A small class-conditioned image flow-matching model, trained from scratch: moe soft.
Rows from expert 14 of block 11, named by matrix and row number. Rows with one number belong to one neuron. Each number is 200 + 40 x the weight over its row's rms, rounded and kept within 0 to 999. All counts start at 0. After the name is the row's rms in percent of the matrix's.
# up: expert up (model.blocks.11.mlp.up, 16x32x128), inputs 43-85
# down: expert down (model.blocks.11.mlp.down, 16x128x32, transposed), outputs 43-85
up.0,103,89,177,210,202,209,158,247,185,207,222,87,253,173,153,178,218,226,138,156,177,231,232,224,177,185,221,203,249,234,264,212,219,205,176,247,224,230,255,199,217,217,202,203
down.0,123,208,198,179,224,235,204,135,213,254,200,262,269,234,187,149,236,192,123,203,210,186,246,160,195,201,215,189,238,84,166,131,240,237,151,164,222,173,192,183,205,142,195,238
up.1,109,188,131,234,212,217,229,255,217,94,212,114,225,226,211,164,161,204,224,204,152,155,174,218,168,192,190,201,288,152,230,187,295,241,152,214,196,130,238,210,167,246,212,138
down.1,108,187,211,173,168,164,225,198,177,201,229,249,171,175,232,227,96,202,259,223,93,162,177,256,177,236,277,255,175,109,213,143,171,205,166,288,186,231,222,202,166,127,148,168
up.2,109,209,123,215,208,220,211,177,209,186,205,115,204,230,187,155,222,212,186,257,106,150,159,163,204,263,167,209,215,129,217,187,272,211,231,202,202,147,236,204,191,255,209,134
down.2,105,219,168,173,121,226,160,215,160,210,166,230,243,215,125,156,231,184,123,134,163,211,226,252,193,258,177,256,157,142,155,221,259,205,190,210,258,222,209,217,186,137,161,252
up.3,125,112,158,178,173,207,210,248,254,163,189,215,161,149,256,205,198,140,210,169,95,199,162,194,224,220,146,182,215,192,239,183,202,282,195,87,138,203,190,242,170,208,177,237
down.3,101,176,188,196,171,204,187,242,152,187,182,129,120,207,192,240,239,217,273,191,185,261,166,222,194,189,183,248,204,240,207,213,198,262,231,217,128,217,257,229,201,205,225,224
up.4,099,154,183,179,195,231,214,278,265,219,184,143,210,133,151,161,202,184,123,153,210,191,229,160,199,234,181,206,164,211,252,202,210,177,145,142,216,197,261,142,191,226,209,273
down.4,101,222,202,235,213,240,157,171,265,223,137,215,162,235,200,223,294,165,211,228,198,187,169,192,227,161,199,225,276,176,97,104,194,225,202,205,211,216,208,196,217,107,243,196
up.5,099,194,195,185,201,199,183,181,229,227,162,155,136,214,210,177,187,189,190,126,248,178,194,217,222,264,184,204,222,124,169,121,91,182,163,206,203,173,220,166,185,175,219,267
down.5,098,210,214,298,159,159,196,197,222,162,190,225,167,202,201,164,264,143,137,158,219,156,236,219,240,245,220,251,146,197,114,193,187,248,262,220,260,221,209,214,222,145,250,158
up.6,116,165,132,271,213,209,168,258,197,227,185,177,212,131,197,219,209,207,127,190,190,145,204,117,216,217,194,208,90,228,282,155,222,225,172,198,190,239,241,197,194,220,203,177
down.6,107,132,214,156,188,219,168,202,227,257,127,212,267,260,211,159,234,217,191,186,200,225,173,151,228,218,168,268,270,128,172,171,163,189,241,194,167,210,245,267,175,177,177,217
up.7,076,289,221,198,225,212,204,89,171,196,206,303,239,213,214,210,196,183,300,289,226,197,205,142,239,221,143,217,104,212,228,165,241,194,235,172,178,168,167,210,178,171,200,167
down.7,080,173,126,185,140,244,236,242,175,165,190,176,159,208,207,234,166,176,227,163,216,140,166,220,165,189,165,250,184,203,151,267,194,193,227,67,196,216,191,197,214,295,169,186
up.8,093,206,276,200,210,152,237,179,221,213,187,270,235,220,207,240,164,203,241,163,266,254,260,229,148,145,208,216,161,238,182,157,205,139,220,232,215,241,168,178,234,155,175,265
down.8,090,247,223,188,221,273,251,224,219,198,248,173,150,182,207,222,171,195,244,210,188,161,261,188,187,196,225,238,264,210,232,244,150,211,186,114,191,190,172,173,212,300,257,171
up.9,081,220,183,155,215,205,193,193,235,249,239,219,114,261,209,195,223,184,237,116,208,209,211,222,247,202,187,226,191,151,177,171,194,163,289,235,181,220,155,231,196,193,179,182
down.9,092,222,242,202,161,257,136,204,183,168,249,198,192,245,151,176,255,189,152,164,193,194,160,165,170,226,212,227,221,206,147,211,223,250,297,217,245,159,193,134,220,170,232,174
up.10,083,97,178,206,176,202,164,193,205,169,160,136,274,127,199,205,229,233,109,152,216,222,158,186,180,196,227,172,274,230,242,233,218,205,139,178,243,229,205,181,209,163,197,222
down.10,084,239,179,242,249,188,210,240,227,250,182,152,150,175,261,189,258,218,276,212,211,234,192,162,193,159,236,173,240,188,204,92,228,168,159,208,141,221,208,190,197,160,142,208
up.11,099,237,211,206,214,161,217,220,251,139,200,229,193,263,228,201,162,190,286,177,177,234,239,263,165,143,208,213,207,194,202,153,280,164,242,212,164,188,137,209,214,181,178,190
down.11,098,240,204,182,164,269,218,232,201,172,237,207,138,201,176,208,128,193,261,191,144,191,244,221,129,235,260,271,214,184,214,262,176,245,194,186,213,202,184,162,210,291,230,189
up.12,119,139,170,162,172,206,218,251,237,209,172,218,151,138,244,204,200,145,169,192,130,198,181,171,244,250,142,181,193,214,228,205,187,261,171,99,175,205,232,185,177,221,193,264
down.12,108,172,225,210,175,186,160,204,193,188,153,124,138,243,189,223,279,203,258,199,223,227,145,205,230,168,137,236,228,254,205,195,209,249,198,221,155,207,252,246,217,192,235,223
up.13,079,196,222,194,209,185,283,176,203,195,200,194,294,161,207,221,163,253,215,201,253,242,193,178,159,154,173,201,161,234,268,206,193,141,196,254,253,187,250,166,199,193,180,268
down.13,087,224,155,181,226,273,244,225,246,230,216,185,157,163,260,204,206,183,238,211,221,172,238,209,201,178,207,219,299,172,165,173,186,219,184,147,216,227,172,206,205,196,189,168
up.14,082,179,242,276,165,228,167,165,137,206,139,162,272,188,202,214,239,197,128,165,202,189,178,185,205,189,251,161,243,140,221,299,160,262,204,183,237,210,246,178,213,182,188,227
down.14,096,230,176,151,237,126,211,213,156,241,160,211,213,218,267,230,151,205,196,203,194,212,159,186,226,180,200,126,223,204,258,140,254,145,149,251,177,222,237,199,183,132,112,221
up.15,087,245,151,161,220,219,187,185,234,210,226,150,108,202,260,164,197,190,199,166,231,172,137,178,245,262,159,220,199,127,156,137,154,197,152,256,170,181,183,222,160,197,217,186
down.15,099,199,240,224,142,181,126,166,240,137,220,175,136,218,232,143,218,173,204,161,227,197,137,216,222,217,201,239,230,243,167,225,176,225,292,199,228,201,206,163,202,146,191,156
up.16,096,132,141,149,196,212,207,286,272,103,197,136,185,186,216,187,166,185,155,176,222,173,223,239,161,195,240,200,299,214,246,169,231,228,168,156,221,213,164,227,196,209,201,155
down.16,092,190,244,242,214,187,156,224,239,227,227,169,138,185,293,248,191,224,283,194,170,212,149,176,179,202,272,194,256,163,153,145,175,166,248,272,190,203,200,172,196,76,186,167
up.17,092,205,146,167,217,177,198,143,207,132,256,223,230,257,236,216,169,212,235,205,248,212,219,246,155,181,208,212,274,245,193,162,292,243,181,236,216,206,181,253,220,141,188,88
down.17,095,162,210,201,192,247,196,192,225,216,290,150,200,168,233,227,49,264,250,241,191,167,198,159,189,225,246,197,209,121,234,198,160,163,169,148,167,178,184,188,212,247,164,164
up.18,090,200,255,167,206,189,146,215,175,272,214,234,127,173,225,213,215,174,169,146,180,218,180,188,243,259,170,216,160,215,193,184,161,178,182,198,163,240,214,206,209,193,182,253
down.18,095,217,239,171,170,189,137,152,196,188,168,158,213,271,161,158,286,189,172,170,242,192,141,166,259,171,133,239,231,246,227,237,232,240,210,186,155,182,235,181,200,205,238,226
up.19,100,166,210,175,175,199,156,259,213,176,207,110,159,192,233,147,197,186,181,193,184,209,165,254,199,250,211,184,300,105,199,184,159,205,137,170,219,162,280,197,205,185,194,187
down.19,098,163,251,278,198,142,188,191,200,219,232,169,188,181,216,196,253,193,226,232,219,177,158,137,214,170,166,168,178,239,234,170,181,226,207,276,184,198,229,243,222,167,213,163
up.20,100,149,272,179,193,169,132,162,138,275,193,251,222,219,147,232,242,219,197,140,255,253,237,255,181,208,224,200,214,229,197,209,83,193,255,191,205,236,215,188,241,116,164,249
down.20,106,223,157,236,245,235,285,171,133,226,216,220,281,233,132,190,221,209,81,237,247,173,265,147,203,214,181,176,161,152,174,189,248,254,192,105,208,174,191,183,228,263,264,201
up.21,107,213,183,252,198,239,160,260,156,213,167,170,215,97,172,193,201,238,103,255,216,168,208,141,196,185,225,183,101,215,280,247,213,214,189,208,243,240,266,163,222,231,191,208
down.21,107,160,166,185,242,204,178,184,211,264,125,232,214,205,258,217,172,181,212,239,195,214,162,159,218,158,195,190,258,176,201,138,160,193,208,203,167,234,209,249,183,168,126,233
up.22,114,206,222,181,215,158,223,212,237,98,208,218,129,184,236,221,133,219,220,223,260,219,190,230,182,154,197,203,198,221,265,171,197,87,209,245,259,239,165,219,214,205,188,193
down.22,123,180,199,211,191,251,202,192,295,249,252,183,141,129,289,219,125,189,228,235,160,224,184,191,178,148,259,225,245,195,228,219,124,219,191,211,197,194,146,169,211,254,162,142
up.23,094,178,197,165,229,198,156,185,189,257,221,195,244,146,182,201,223,215,100,233,250,230,210,153,192,169,173,228,84,251,263,176,205,180,227,226,197,269,182,202,226,211,185,207
down.23,101,195,177,168,187,286,152,195,242,256,170,214,232,235,227,172,257,188,140,219,233,165,186,154,212,189,171,235,291,153,132,192,216,180,245,110,230,185,164,182,194,170,179,217
up.24,085,165,99,183,230,215,211,144,215,147,231,119,259,259,194,181,209,196,194,254,186,191,183,200,200,229,142,223,253,163,228,144,229,192,180,233,192,152,218,211,175,225,203,88
down.24,092,191,172,198,145,231,184,201,231,242,238,237,227,211,181,189,196,192,134,173,205,174,232,205,190,279,224,269,254,80,92,175,183,202,226,162,259,216,169,193,190,141,163,186
up.25,092,179,169,219,191,239,219,71,123,238,156,295,241,213,134,229,226,230,196,246,195,213,264,189,203,232,174,195,140,211,251,230,207,216,200,123,208,167,270,149,215,176,183,194
down.25,099,198,57,255,214,221,305,245,150,237,195,211,239,177,156,195,229,213,91,212,211,134,270,185,224,202,157,207,149,130,126,157,247,221,157,131,252,230,190,254,211,232,259,228
up.26,098,238,234,201,205,186,188,266,208,271,258,193,187,237,185,183,180,160,210,217,109,268,231,204,175,204,171,218,162,273,229,200,298,255,285,228,144,260,169,206,242,185,162,207
down.26,106,215,192,172,167,262,211,112,202,188,209,213,262,233,157,135,207,172,165,166,205,205,223,167,209,221,165,233,184,199,198,294,194,190,201,191,147,156,207,188,186,261,233,266
up.27,104,175,135,251,208,236,173,206,186,147,245,136,208,190,245,185,196,174,243,200,111,168,162,186,193,228,204,215,257,97,215,183,293,272,176,224,179,172,240,241,182,232,199,86
down.27,103,182,251,150,164,165,185,221,151,200,255,180,216,233,214,190,180,216,229,207,162,178,122,194,224,224,199,229,207,200,272,203,189,188,211,291,129,187,268,175,164,127,137,225
up.28,147,190,166,148,152,230,176,229,218,113,198,203,172,175,227,153,228,196,198,202,218,247,187,278,240,233,172,144,327,140,220,251,255,208,143,95,204,229,229,193,193,204,188,205
down.28,106,110,178,279,182,202,154,228,197,265,182,132,147,166,210,220,259,234,257,229,258,183,159,163,185,123,103,197,171,201,181,169,207,242,225,144,213,176,222,272,229,203,200,174
up.29,089,215,175,186,206,192,211,236,256,154,220,197,130,180,239,195,187,143,201,175,126,206,200,152,203,274,159,213,165,197,225,147,263,286,159,123,125,210,178,223,174,221,185,183
down.29,085,190,186,204,121,222,202,201,175,155,205,130,134,237,198,205,258,193,231,159,171,202,119,208,235,205,176,294,225,220,170,238,183,191,220,232,141,203,240,198,183,206,266,227
up.30,089,187,242,154,220,176,168,246,209,287,251,173,225,232,158,174,235,165,160,155,288,245,185,224,198,233,178,229,213,236,212,169,153,184,235,279,149,248,176,200,205,151,191,179
down.30,098,206,244,218,185,212,136,87,232,218,235,201,261,210,148,189,243,201,109,219,235,188,251,168,166,219,169,188,220,123,90,217,149,212,217,104,230,172,158,191,237,216,209,185
up.31,107,204,283,161,194,192,116,163,161,307,166,297,205,203,170,228,220,201,170,196,202,241,228,211,213,213,192,192,128,251,200,237,124,217,248,159,194,234,214,160,252,155,176,286
down.31,104,216,132,226,229,210,238,204,135,179,164,168,275,237,163,192,241,208,105,187,273,159,238,164,287,193,124,177,152,219,190,244,248,171,206,162,204,179,205,233,219,257,260,281