From a checkpoint of a small class-conditioned image flow-matching model: activation silu, num experts 16.
Rows from block 6 of a small class-conditioned image flow-matching model, named by matrix and row number. Rows with one number belong to one neuron. Each number is 128 + 32 x the weight over its row's rms, rounded and kept within 0 to 255. All counts start at 0. Numbers have three digits each.
After each neuron's rows are labels from the 100 images, of 14976 (inputs lightly noised), where the neuron reaches its highest value: "responds to" is what is common among them. Only what is clearly more common there than usual is listed. The data: capsule endoscopy frames (Kvasir-Capsule).
# fc1: MLP up (model.blocks.6.mlp.fc1.weight, 512x128), inputs 86-127
# fc2: MLP down (model.blocks.6.mlp.fc2.weight, 128x512, transposed), outputs 86-127

fc1.346:175138120099094100118121108106158119127146116120131107107136097098077081113160086140086141122100071109145068121148128187155112
fc2.346:103091130127093141100134160139139091127076085080083097123120101122118119210142141102054172115113167221175151151124133098143144
responds to: finding: foreign body

fc1.112:138116109123170136099175110143255187176128150124141114124116163092164151138111145102100115115128136147103073129117143141085104
fc2.112:157129134136151083130134082142127157099218150159160116107144122095178087093080124130107108125136115190139059117130125084087117
responds to: finding: reduced mucosal view

fc1.168:088139128110114108122123164116170105139158078126132122173102108107086124126129059151086129124101131113111107122127127165203159
fc2.168:147110124127160169127103129158106087127095068112087088127194037088140070138149115152136113118135111159180117150122125111103125
responds to: finding: lymphangiectasia

fc1.345:165110191090112104107158127137133072134160156110074109132183106065122133151129087147124137186158106091131140136094150123139205
fc2.345:111087232149110155124125116135122105154103140138152173134077114157135158085123158124120134146130135083109131150215123118099122
responds to: finding: pylorus

fc1.502:109115127144101123139135081127071119128112141130107152157131142145111145126069196079094130130132147144123190131131124110178144
fc2.502:080162130120124116112131115102131185136136163187126202140147157078093165184134144093120158165121150078215163131130128196119141
responds to: finding: blood fresh

fc1.205:196072157033142147092124130126138110104128140097092100140144100110077145202145086138108152160154111102094142180054156126137112
fc2.205:120108160062130107119108128157111154130105147155125128133094082094122115139117093149127164131152123157126118193155094104115110
responds to: finding: pylorus

fc1.335:120122110147121142148083152134096107173119105139119122136162138130109134110160075139125138138150138126135161104144135091079134
fc2.335:163128134128123149151142114129161083157145132140166162138086101117102145170162123128122142156106118072050123123135131110112112
responds to: finding: ulcer

fc1.116:143092096114148130120106152146167205107116126101197059094122106137166118119062171133152148135125168110109122143149139094164098
fc2.116:123094140173146142166179142135141135124179141132184126126154094145169115163172119143108166081098120156095149146129106133113195
responds to: finding: pylorus

fc1.208:157124107121129175182145154144150208141129116130145193127178102172139133115122155116131135090114150096065137000134113120156165
fc2.208:142116218102116143051123135148132153127154111142137120129139144114144120142123142132142134136123166091125113029128087133109192
responds to: finding: ileocecal valve

fc1.428:135121152140135124119150172132132150131159108147055142133149097162125145162132118151139131174088115148171121133122128116144099
fc2.428:143097157186132129136141111139149089133122121151106125126097122138149132133116109135106123162120109087164157107115108132153155
responds to: finding: foreign body

fc1.87:155135123163104134146138104145066114110113111134163125082145153177152134108148152209190148126137129154122179146129135090159121
fc2.87:110142128136098105089142091110156102154080163162193158152071176139130172179149108101116090128073116231105109108129128103109122
responds to: finding: blood fresh

fc1.24:189164145077115067085075092126164128120134129082146174122159147107098163223110098127134107207090118158173122129131035150096119
fc2.24:115166130248139113108136088140150108112141121086093164138138118093122150187126189141125155114150154105105103155175109124150126
responds to: finding: angiectasia

fc1.54:138143122147117144136193084127110107146147103127129132105138177137089130117118143178119129119150085154098180126128129130181162
fc2.54:184093124120140140137182121107155138139138127116216140136112143139201141113125072135166146108116087113103100111124128106078113
responds to: finding: lymphangiectasia

fc1.81:149108120123190131114136097129117158120108125124136129102139113135090125136083175099167143133131165142124149144130124114015103
fc2.81:207140136144129103102168071140145152119223148179132074141146138215118124138115060128136160135133124126144176096131123103116125
responds to: finding: reduced mucosal view; finding: ulcer

fc1.19:147140144133146121162173129132048135125139072152155127089145094152125078130091120102082142116125114136141105153164129091114126
fc2.19:135086127149128123151174122145092147130138088194125124136166147128140162139121066115129124121114149207129147144129130156092149
responds to: finding: reduced mucosal view

fc1.157:114138122136156135096111198135206141087141135135102139172116101118162129131155037124089108128122085116115111111110135127113138
fc2.157:143090133127154151163060171150145110118152125114149101135142029087109073060142151141104146127114114041092129146126134150144128
responds to: finding: ulcer

fc1.163:092106127126137124142204132141054202144145109138165121118139219131196149114163110143155169113145137112163159166146115177111125
fc2.163:148131122123122123089142148126094093148180106118132103134107149127060032186108092115146126217116124180137171115134119102070142
responds to: finding: angiectasia

fc1.5:106112132150098130169154110129118108184117148129129119076138066107123116106099130166127134120134116142122158117146124116155171
fc2.5:076148129130093132135070114128111101135130091203095173130057137053119202140135137088145141083096171090146120165121133152100119
responds to: finding: pylorus

fc1.206:131148127118133137122081090139125140162134138142150122181122146154161133131191139082054147126135111125142087157140129138158105
fc2.206:219189123132125116139211161140172214130174130099171074122182125180071100094172122163112134205140119202130123111127123122156118
responds to: finding: ileocecal valve

fc1.252:169144220095102114085141110154138076131120127103091100138192157081091173153149116126120125248138121061163141099031126164105180
fc2.252:121131144111153193140106129137105137132198150148126148135149130142127135087136153124132099133118095119099171107134109124120255
responds to: finding: pylorus

fc1.255:066139153091104255131151154255115133124150117115128121131117122123130142151115126122166125156003133103124081035110087119113124
fc2.255:143133099098115111129136149132141209128121112142161137138122098147136108084138102145150102097128154157122127123050163152133157
responds to: finding: ileocecal valve

fc1.395:133124110117155126104168172129199147136132098124120135132118111097108153135246097174101122124125120124130126111104142149098108
fc2.395:094096133132132150121167134135152046126127129000163124141141094136165117168149173123160191167126114185154182111132126136125125
responds to: finding: erosion; finding: foreign body

fc1.490:083104085121150127122113157135158203127119118137141119074103126123151128156172104110118143090126163117129139110076150116047116
fc2.490:100138136136107136157129040161149111089185126137126120126185122106125111103088171104161121126145143060125125144134129098104094
responds to: finding: angiectasia

fc1.33:055109113110177124145172100126156159159153115151134108077113255117167140153204163088122147107133178111134161121132125129064131
fc2.33:189077147133101121177172107113124168122193143164180067131143127122136134147090152120202235109088120121101133127130129177096112
responds to: finding: reduced mucosal view

fc1.382:133136127129148136164133109133071144159150152130123136188135128137159134096150130130058145091145123150155158151129124063101143
fc2.382:156089119123125144210174142145182140133107115114176135131122130209171146052150068186122195158162107154092152100133125118171132
responds to: finding: foreign body; finding: ulcer; finding: ileocecal valve

fc1.124:133115137142178125156173122139156125123105173150139122111156134125177126128174147132141143116124115139134142143151138054058160
fc2.124:060053125138095152121165089099123158114138116162125079136169056092085168194129106115109191132108132149094157116130127128160118
responds to: finding: reduced mucosal view

fc1.232:134129109090140113149034134112106146190111099118110105136105174105088094133172099130139125123109182104120110128105124175144082
fc2.232:072150128139090134109064122150138144106087111164124200120152072154163072177126133114058129072159144147151147131133127107149129
responds to: finding: ulcer

fc1.108:107118133113171125130156166140108159146144085152138124097126106149115102134226095122067156121132144134132143144136128068091120
fc2.108:166085125130113111110174062166170145142143102164188053141139093155123118140115071169115180150105114145116134124129128111092108
responds to: finding: foreign body; finding: reduced mucosal view

fc1.173:182113210036144105080147122164157099124116139106079105115187140088088124209121090104104127205120116079128159087033083124126143
fc2.173:138179126154145116132109121109142073130133109115114159148110123107137146134107102087162201122127162110093087089150120113137089
responds to: finding: pylorus

fc1.0:170107116122145125097093126082103150099255151152151047121127122107094113163138087089135075190113118136132086174120093157122115
fc2.0:155110124164131143091148127125130084138169139146142111133110130093134166127132142124112132118118128122146175180146179119145076
responds to: finding: blood fresh

fc1.28:075099134117132125152179152132141170181149134147134125067102171130188117115206216186140137112162158149154157126158145160123098
fc2.28:143055127111073111115108146120139081138183124123120106134161100130196105145111069155157146156142093100106224119131126140175123
responds to: finding: reduced mucosal view; finding: angiectasia

fc1.90:155134113130125148188151145147142202142121126141137196125187105164143105139131138102146124076135128088053124000139121121156178
fc2.90:133125196103121124082122131133122141129149115137126116127139138127123131142123132132134123146131154102131125025130114118113199
responds to: finding: ileocecal valve

fc1.78:130119145142140135166160146124056142076126137132164133099142157174058118103138124137129141126151136131131175157153118077057105
fc2.78:161147130125121116140101106108157172130100138136255077147070100170086059176081071096124191139099103159132143097129131126128138
responds to: finding: reduced mucosal view; finding: ulcer

fc1.296:148138127121186117133106132120130097144128095136142110154143186120081124114184138121060140106144114112137149129141120133156129
fc2.296:148065129136137162177097132136162159119130098191177084132164088124147111175148050155163197164111117214052175139131128058105124
responds to: finding: ulcer

fc1.505:179119158169137142062108136097136093102138107093145067132069140107122151138129140111126165145134120170151170195158122106139061
fc2.505:134095067084131119105135145157123117119110118150149114136125118113140121108125133124134149131133116132117120255102120109132093
responds to: finding: pylorus