Rows from expert 12 of block 5, named by matrix and row number. Rows with one number belong to one neuron. Each number is 128 + 32 x the weight over its row's rms, rounded and kept within 0 to 255. All counts start at 0. After the name is the row's rms in percent of the matrix's.
# up: expert up (model.blocks.5.mlp.up, 16x32x128), inputs 0-127
# down: expert down (model.blocks.5.mlp.down, 16x128x32, transposed), outputs 0-127
up.3 126 [124 102 182 141 140 142 112 109 157 142 151  95 173 140 103 156  98 119 120 194 129 131 105 147 126 162 151 143 122 128 129 145 114 169 173 131 149 158  59 166 220 135 175 140 105 195 103 103  97 123 135 159 132 101  20 127 180 136 183 117 133  87 113  97 110 140 112 118 123 123  88  87 132  71 125 144 122 104 128 175  76 166 187  52 150 148 123 164 124 112 134  83 140  97 101 132  60  88 120 135 176 158 141 128  83 106 117 142 153 115 114 107 151 103 135 119 144 189  84 135 168  76 115  80  99 144 135 144]
down.3 108 [152  67 151 176  92 131  62  92 101  91 147 149 119 127 122  96 123 120 107 138  88 150 177 115 138 145 150  80 160 167 110 136 136 105 125 139 180 124 118 109 138  68 134 150 143 171 120 148 144 124 136 149 145 170 117 131 150 170 124  59 126 128 128 171 126 149 202 125 137 159 147 105 109 196 161 163 118 186 164 131 118  77 146  75 160 143 157 151 157 125 141 128 144 132 103 162  52 138 156 149 113 144 113 116 109 127 123 162 179 106 121 179 224  97 175  80 125 114 108 134  88 212 191 166 102 100 101 154]
up.4 145 [107 102 143 106 185 101  90 129 158 109 187 106 182 144 131 139 130 141 121  70 136 118 135 150  93 138 123 151  76 204 133 143 136 119 101 144 120  55 140 137 229 119 146 122  89 129 110 128  81 159 109 126 141 150 119 129  59 118 137 179 131  88 172 135 190 127  54 131 124 113 144  85 121 123 115 108 118 119 136 166 144 192 121 242 163 151 211 140 104 140 173  56 123 126 136 114 109 129 126 150 127 113 142 135 162 129 112  86 143 130 137 129  73 189 134 130 134 140 173 142 115 127 104 106  90 136 133 106]
down.4 129 [127 145 100 124 144 169 132 110 111  58  88 136 127  76 137 132 145 130  55  71 161 140 129  85 147 119 157 106 157 170 120 145 143 150 143 150 156  98 150 181  71  76 127 134 140 127 136 123 132 106 149 111 145 148 102 108 142 128  80 124 154 134 152 145 186 141 119 160 119 150 131 127 165 110 149 131 158  93 120 147 101  83 127 151 166  94 138 216 151  88 126   0  72 166 150 163  93  65 126 134 120 117 158  82 128 176 127 160 130  63 149 153 138 122 131 114 121 133  61 112 112 139 114 146  85 117  90 189]
up.5 086 [104 125 102  79 167  92 106 122  97  98 195 134  85 132 131 131 145  84 172 117 122 114 116 102 140  97 103 101 115 170 155 136 123 109 123 123 109 154 116 103 169 143 145 132 140 148 137 150  67 135 130  76 115 186 106 162 107 134  92 172 157  93 139  94 151 126 108 141 122 126 125 135 108 152 122 127 160 103 139 106  37 121 255 171 163  93 130 119 105 135 137 196 119 130 157 136 127 128 117 132 220 137 111 128 101 156 105 155  88 154 130 108 107 181  89 147 109  73  10 103  90 127 124 148 130 157 150 106]
down.5 095 [137 106 124 151 153  68  55 141  85  96  92  97 146 102 116 126 173 121 121 111 101 190 117 157 149 125  87 162 154  81 139 159 123 143 142 124 146 112  95 159  99 164 140 139 122  96 107 169 105 157  91 119 124 144 161  91 169 126 110 152 146 112 163 175  90 109  89 120 169 151 149 134 168  84 110 122 192 164 148 102 119 170 101 163 109 121 142  25 114 172 133 126 196 106 133 117 128 143 144  82 152 155  69 211 155  57 121 119  83 144 187  85 112 138 158 116 109 105 147 139 167  57 143 111 141 106 147 106]
up.6 090 [ 60 106 179 117 157 109 117 110 144 104 159   9 141 136 121 124 127  92  58 148  47 122 144 145 124 145 143 129 113 128 133 141 141 159  84 148 161  90  92 133 215 140 137 151 105 128 131 127 114 186 117 162 107 172 121 172  91 121 154 146 220 136 155 138 132 116  76 127 151 123 137 107  95 120 103 144 130  73 141 182  67 153 235 153 152 133 202 139 113 175 115  94 133 141 117 121  98 110 118 153 158 131 124 148  69 144 108 125 161 121 135 119 124 124  81 135 128 128 146 128 135 108 102 115  88 141 139 118]
down.6 094 [137 114 132 100 153 127  68 105  89  97 142  98 161 153 161  97 144 138  90 133 102 130 185 133 124 136 111 111 133 136 130 128  98  95 166 160 106  86 160 117  80  89 167 138 121 177  68  98 148 103  62 110 131 133  59  92 138 167 146 116 114  97 108 171  85 131 164 176 135 133 134  67  72 110 137 133 124 182 214 125  97 145 145 106 139 130 146 143 106 117 106  81 130 136 152 146  98 141 160 173 167  92 170  97 150 147  88  70 209  80 137 149 136  89 174  98  83 106 104 156 106 173 153 158 100  91 143 191]
up.7 109 [105 119 141 104 206 138 101 132 145  87 170 131 193 150 140 148 141 175  86  66 149 109 128 166  95 142 132 153  62 202 111 149 140 124 160 157 122  97  46 130 143 107 146  74  67 154 107 108  87 115 114 158 154 130 146 126  71 115 124 146 141  99  61  82 144 121 141 118 141 102 142 107 154 154 107 105 140 117 122 164 177 175  96 205 172 159 168 167 136 101 161  61 116 135 121 121 107 137 140 148 120 121 132 145 170 138  84  89 138 117 135 148  98 198 150 119 153 160 209 153 136  93  90 123 106 142 148 131]
down.7 105 [104 129 109 143 156 184 168  81 124  78 113 117 130  64 148 128 134 142  76  78 196 126 120  87 147 127 129  87 146 159 133 133 138 153 117 142 114 136 110 186  99  72 117 119 138 137 134 110 101 103 155 143 146 135 112 135 119 104 118 128 186 153 176 157 160 164 102 169 113 133 115 114 139  82 136 105 142  77 146 142 112  74 120 127 156  95 116 218 167  87 135  29  91 175 142 159 106  92 109 159 138 113 164 105 123 195 167 180 152  58 111 147 128  86 127 117 135 131  66 108  79 147 149 122  89 101  96 188]
up.8 129 [169 198 149 143 160 144  77 118  75 113 121 157 107  86 169 111 157 184 116 129 146 117  89 196 149 113  94 108  91 126 105 129 151  99  27 139 124 133 172 106 151 143 109  96 121 162  84 119  89 171 135 104 144 102 122  98 162 125 131 137 136  92  61 133  83  66  28 124 170 106 124 191 178 144 153 133 101 160 116 137 128 166 109 126 156 125 131 130 147 187 139  81 102 114 158 206 156 148 148 110 115 119 122 133 159 127  84 106  68  96 153 169 130 157 128 110 136 139 130 122 122 147 123 180  96 148 163 146]
down.8 100 [ 88 114 106 112 122  97 168 172 116 155 101  56 155 145  84 130 129 118 117 172  80  94 140 129 163 117 117  93  96 101 110 111 114 177 134 130 122  87 111 172  57 228 150  95 134 128  92  98  48 156  91  82 124 131 168 196 135  93 152 141  61 128 167 118 139 204 124 170 112  50 176 136  71  99 123 133 117 141 172  87 163 170 153 110 102 110 140 153 134 111 132 123 102 130 183 162 133 117 114 113 101 131 103 162  82 137 112 150 123 147  83 101 120 125 115 136 114 128 105 176 119 105  93 115  78 126 101 126]